A small image denoising autoencoder, trained from scratch: encoder depths [6, 6].
Rows from block 4 of the encoder, named by matrix and row number. Each number is 128 + 24 x the weight over its row's rms, rounded and kept within 0 to 255. All counts start at 0. Numbers have three digits each. After the name is the row's rms in percent of the matrix's.
# f: depthwise 7x7 conv (encoder.blocks.4.mixer.f.weight, 96x1x7x7, trained with AdamW), a 7x7 kernel
f.0 096:135126142115140120145138121140117107124134129115125173149087105127094125223146093133134091130169140097116136113108100088129163116154126129132147129
f.1 104:126152153137154113108140152144173127127117127132159199159132145126163158186187142134129135168145136138124130113151149129131133118138137161163140135
f.2 099:115113123140124117125118126149146151135123123162088101114150132098179076031079172133131144130114155127130127135144132136134128136135132129132121129
f.3 121:135110138107143107151122126126148131131111128136137170160099122134106194060199109134149125136191118114122104132121123127119121133110127139127105130
f.4 098:103136120132130127153166116159120111160108151130081108110116155113182039084123104143120115138109123132108140113163138146141134123142131133115133151
f.5 098:132129137175146129133144092118093102133127148142145109121134127124139145226078121144117124132129069139132114089137141118127140122116115106124118097
f.6 082:116122115116099109130125108160100105143142134124112039109128116112094132168117096097132123114096071117176130100138125138144117140125106116150128133
f.7 074:127152126155153154121116080119136129126118115170199093114141118108096094101111092107077105091097127138113119128130119098104097126138136120112118133
f.8 114:117128134140134136108108146144162158130130120152114121145131128130154070054077185146122153115136153142162115136152147161143135108113146129149111109
f.9 099:124113127149140137137102144093069143130124130109165187159115123152106170061166129124117138155151154103122133098118117107130123127117125103127097122
f.10 105:140110117099119123119122149132128141127131149123085080085133152149132139196096136139144152093059085134140145148135111153119139102110147133143126123
f.11 108:138155126149112133145139132135133158104119124146164084132145107125167060197157094125117165164089118138126153106144148126130146117139109124124123130
f.12 091:107118146160121146125120111124141155106134100151125069122152111123127175186115139131114135080080137146153125117121075086127142129106140134155131109
f.13 096:143136097133132129131131129121136154097139126103188138144107155134130205125196089134122117169136148097110139124142149120096127126124108119096114124
f.14 117:123122119128118126125132137155172145128120151137152084133142127138139116028056105116138143130108141159157128119158139158124115119126136139139118132
f.15 107:127114105130121124099125116108115121126116109120112091112092117094133085053118132105098088077099104085118114107129123116128125117109101085118118126
f.16 116:130141143149123123117132143087149104121147127108152164125133119129148119037114196130118123177088119151118111123115154116130119118149110151123129112
f.17 152:130122142159148133132142150140150135138145134127161147157139155156154181197171176143139152155175148140150137131145147150137140140139130164134145144
f.18 104:150110156121144110111153150124116110118142107154089120090121158149131085047072161113126111162161135147121132137108103138140133116115141142149128125
f.19 097:143142133114108135135109136129134131130108126144104113137062086121125087135115149137127115161181147098114139144089063092146158118137135154164136114
f.20 078:140156120155181121118135104116147120155136105113147149144126154151153152176163135108143126100137174114136163131146151116160118116137145191168111138
f.21 102:148120123118108114144131118087108104119112118107163208144114100108124170115199102107138104159163155126112130133109127126115133138126120102114121114
f.22 093:138131130138145141138122114126129108117128113137134126172126124116141109012137126129135148146151199150137147125144109126104113142126157132130109124
f.23 112:121149113132131130155127146135156111138135134129153133145142131129155129169221074164112127154177153090162142118138124131146110132127114146130114144
f.24 087:087108095128122111095117148180144140107111102130139152150139113137091073044117150126107122092115098118127132144139116138107120135137104120128117133
f.25 099:130138119149127129122106122127129130145149145127119107084137147155077156041129136130163092166076105117129137136100152134144118127143142153150148130
f.26 120:121140128156130122129117118144138143115114117104153113125161131131124122018084171137106163162141145150115121129144145150139113139136163146126115133
f.27 105:098113130107125117124128127094138095130118123124100124132117123103157104246109153088125136094120137126119134127110141105107135116151132129156136120
f.28 092:116145115104125110122129113137117117125102120115160142155129139121140155230182107128117135145161188124136126122118172134133140134113126121116124107
f.29 136:132117124133119121127125111123115120107138104130125182125122120112153107254108143107123121090153119133121133118103104104123126116128122113119128120
f.30 099:131130181137121135130143135071089120111121142112151195152141155152135095105179155147177109099144144146131105130119113110143118112116117151135128122
f.31 103:135139151132139133114134168132113107139128146144076079125107143120122095070103099128133123088077174096168131109143126115123140127120109146111165126
f.32 089:134131132129098145135129127072130134081128111127124110086130123131133133051071097130137118117102095116150109130147095140125110136117100135093110162
f.33 095:151143142152111140146130142136134133132153162119138127112129141139125125080085121130118129051046100114122119124093080111118135126113136131106127131
f.34 080:115128126136139122130141120127145134132118126118177148131125124131154158192168196144148128171130178117090119132178133138146144129133147135173135134
f.35 080:146128120142110156138164138120143117177147139144103126098148156120110063133091123124146148103059100147129158124143128130153164116147145133130167128
f.36 098:125118138114135116140127117116135118128132129115146218151135136104120182216149130139118121153173148143132145119128129127101124160119118120124125120
f.37 081:110095147113117128151108137089138136148158109166130191146088143112136180093110086163110135164120105120147126123133096138136132112105089136129140127
f.38 105:124114122108137139128129123112126101118139137110177194146107133125084162188183105111174127120157128123125133140132075134126122138128128161132129145
f.39 099:127133158156145131153115122124142124146106131141181192152137152145145157186163167139134154140182144175119100125133140151144129124124130126134115116
f.40 077:117116144150119148123136158159134136083137138132105091110170116137098183170145145118136133087105128166117130132135064128131136095145131163094132133
f.41 090:099134116115133103119121123138114092119153110157166093116157144111141196172177099104115103157105127141126106116112079106136129106105138109120121140
f.42 091:145104146135152115146130161132178144132119148123103154120162137126167121163154164158151112138190149172149168141135150125162145119138148150125157124
f.43 103:110145120150140125111117138153140137131121151162156114139162103128164094146105143122135152186213126147124109138146160176114147107149127118136125136
f.44 094:143132144136130142142134095084095134101109134158151104147113145123137052057107115149125124120188104095136124135138122119150137138139120112133109128
f.45 087:133131130157140121100125164164145133118129148120174174184158141121153156211146163119163119126137142107138150130128153138132125115128139115136107144
f.46 117:122115152123123121118159101137112133105124126138098142086120131119159051186045160111146123133138103145113132129123129146134149132152133123131127125
f.47 097:145108113121094126124100111092117151139083106093154161130119105066093126131128107110111113082163077106121124106090122108150134140127123119125118155
f.48 097:139119113121127131130127102113154124131122123142132141140131116129163057006110136119127114122130143133103125119108111114110114114129126119105125147
f.49 103:112111105125147126142133132126073102144114154085138148112124123141079174204200107129128120159135157122121125121129146128127132139124134121119113138
f.50 086:140136133123111158122132115116097148129148167103173116144105106100116134029100164115148138129146137111139131119147089139157143140142110101129120121
f.51 077:131138088130127094106095104152159136118113089126176107156075122137163110114130083148116102163139129078130144108129171140107116114124114114126141150
f.52 126:126141143130137123116119118149111139144128135151083068100156155135146060083085150140139162103082134159156124143132131136132136107121134162137130147
f.53 077:102128125110149110144116142127112112136128109106127098113124124129074142077149050085118104147138149137119101116091086109109128119120108124090116150
f.54 072:137121141135117146130151104134169159111129111151159118151147123133160186084103119143103137171190190117117115109125125129135131104122103129118117155
f.55 084:130137151129125138126142132143157138131135131147164153162169139136165125118109183151162155126092151159120144146171186175131096125130127166139129120
f.56 092:146153140105133125123144103092126114117116144138142120099142114144096101166136102102156095078077087157116130100167075119147108136118151134134110152
f.57 116:130130147148135131141131116124124124155125106164082121105117152104185061187092118096110133098101085115121143128112093112126143116140114127121140125
f.58 102:119141141148144140114109134175113135125110149138071038089138151150160092114140138144133131128063112155130132134139125144139130127119132119124121139
f.59 112:143117124149138113134121142155071113166116129143059171115115149133132133137125133123125130148036125148148138117129162133124149115148141111130150121
f.60 088:122142147123137128140131143139144143126160129105091119150103101127153122133067154136101101093055111125108136133158152175102117117119122107085100125
f.61 111:140105116152139129128114148192153159136123136147069106098170142129096145056097102128148143111109134129157116136121159133144120122121132103113121130
f.62 088:136104142145111135118114099111142106126113105134155183160135096100130166167140175169143138160185148155102121101119134127121120123108098117144105107
f.63 077:139128120128140103147129135163086130097111120123105098136113128150159177175221109139131148151164132135114128155148131117106137130143126097125122119
f.64 091:135122139127146124114131123138112125142118121120100119134105137169061116209118136122133138078053107137130106100146143137123136131118140126147147150
f.65 110:150109158125142120126117124136122124139138131132129184142116141125129119240082116119146144110196134119136112116134126118141134138136121125144130117
f.66 112:118140167147146125112130146133143111127123147133120138145123144135167071010102136143139151118115135135156119142142127135145129125133146129145149132
f.67 139:133121135146154131116145130122139122142123128125147107176075144116148137048208090163143101123122154097140137135129145114140122135127138123141123135
f.68 120:113117138127123133123122118120110119123114109108126169164132129102119172242181131136123104144161162139136117132115140132141139115128131112134135136
f.69 103:142112098148176113108143128171098124165132123136128106170102155136132143145132132121161136175121149161119140118088177165088156117138143102127151134
f.70 110:119136131127150135157131113116120143128146145111141175130157125126104171249111123137124109135162129147120131134137141155147137127139124131124157127
f.71 102:111142127125116177117136128162156164093157141143129086129175134153162118199125159117145133149135148157123135141158145166139105117129162145120124133
f.72 107:128140116123121128154124125164185179148141125082122095063136106148113157126190131157106111135153112130108133130136135117156132117112103132110104141
f.73 117:123124110119123143120126108068121083131117128095135140157090123121096198195161087149131115122150156103120136108122131113131130124127121097116126127
f.74 059:105122134143151108145115115160107138146094136124202162135145158127151146139107148121126136201116179106153126129121169127099149136120146132142130140
f.75 093:113126114164141112127158120178199174127097164174166152148160157159151133139126133158147106124109099130133129125108138138122136106112137140145132114
f.76 095:107129128160122111126124131114109137105131122135114096065150124111135113203064117125129099132171098151159116132105084109123132130128110130117144143
f.77 094:149131140121122148134151150124154141137145135131106079140146134120128090032093100119165124134135135151157146147150101118157148145146134142156151149
f.78 112:107131113111132140121120107120132115132114138112101127149107115128104133203152128122119112162214167117118142116082083104132142134121130126137104108
f.79 087:135138145116126126112131126117096101128134138131114094138128107133143127040074125077115116079100107157157161124124092117117139145109122136141144108
f.80 104:135146122112116120140116126121110113113103138113156152141121094151103205102179080146127083145103115116143140116093072124119142136141131110119141145
f.81 122:142101138136173113125123137106088087155140122148132175127103120136134157073105117133144148109097083137136109127169170170112114134128113100105141142
f.82 081:138130128169107122156137157125108164139117178130145176122165149114119161184158148149141108178136165130144149122135134160134137140156134133159103135
f.83 074:141130122102105108122133130154118099117149136137131189166125149128136153172089180093143147122077076164128137119146117119138092145141115126127109125
f.84 090:124131109123137129116126111127155136130111109145097158154182149140113116176202132151124131147113211151120117135129129138134110110120093114111126114
f.85 111:143119131155148132136132109141113143133129144103163097085124144156083183068072107164142115173139150132129155117148106150154129118127138127118122127
f.86 092:129134128110143145106135154089154125120132123126103111132097106125112162223128163110132117104155160102114138154110073109147139127110134152144129128
f.87 097:132142105144173135136155091188103153155109113154082097100142139151135074077085135156117131133127143130111152139127134127141150120120148149123120127
f.88 094:137160154142117133146137139093100095123134146113118197147106125124117175176165136111099093171148133131112122109112112083136132145133107130099106135
f.89 089:145141128126139143115116132100095111134137154120075100094098156098104078155088098106094143131085096133124143132156179122126146135146142128144152144
f.90 103:129124121162129139134163103160132168135100141170146091126151115114172056132062139121103126133092121136126131112123110153124149133112142120112150117
f.91 085:127119126162117163149127113133131163107145108129152152127147115127135080193115124120109090209089159151127137125116114128135129127128118166113149132
f.92 109:143114114127118120144117153124105110129128134114080174120096133154089207138146105129134127133209148121117127134130144098153117112122117119152120134
f.93 109:133096122115121123124109112116140122124163114108096133115109116111130102255144112119122135111144134105140144118133104088138142114138118139129124139
f.94 084:148142150125103133122145160138152117124102149145135150100146122137091109120041155132153114167141119127126130164108100126144153166154172110148143139
f.95 098:130141139151129122131124133126127121117129136141162170158145142138159139185173154136121165171183187142131129136152163165107124132127140156141102124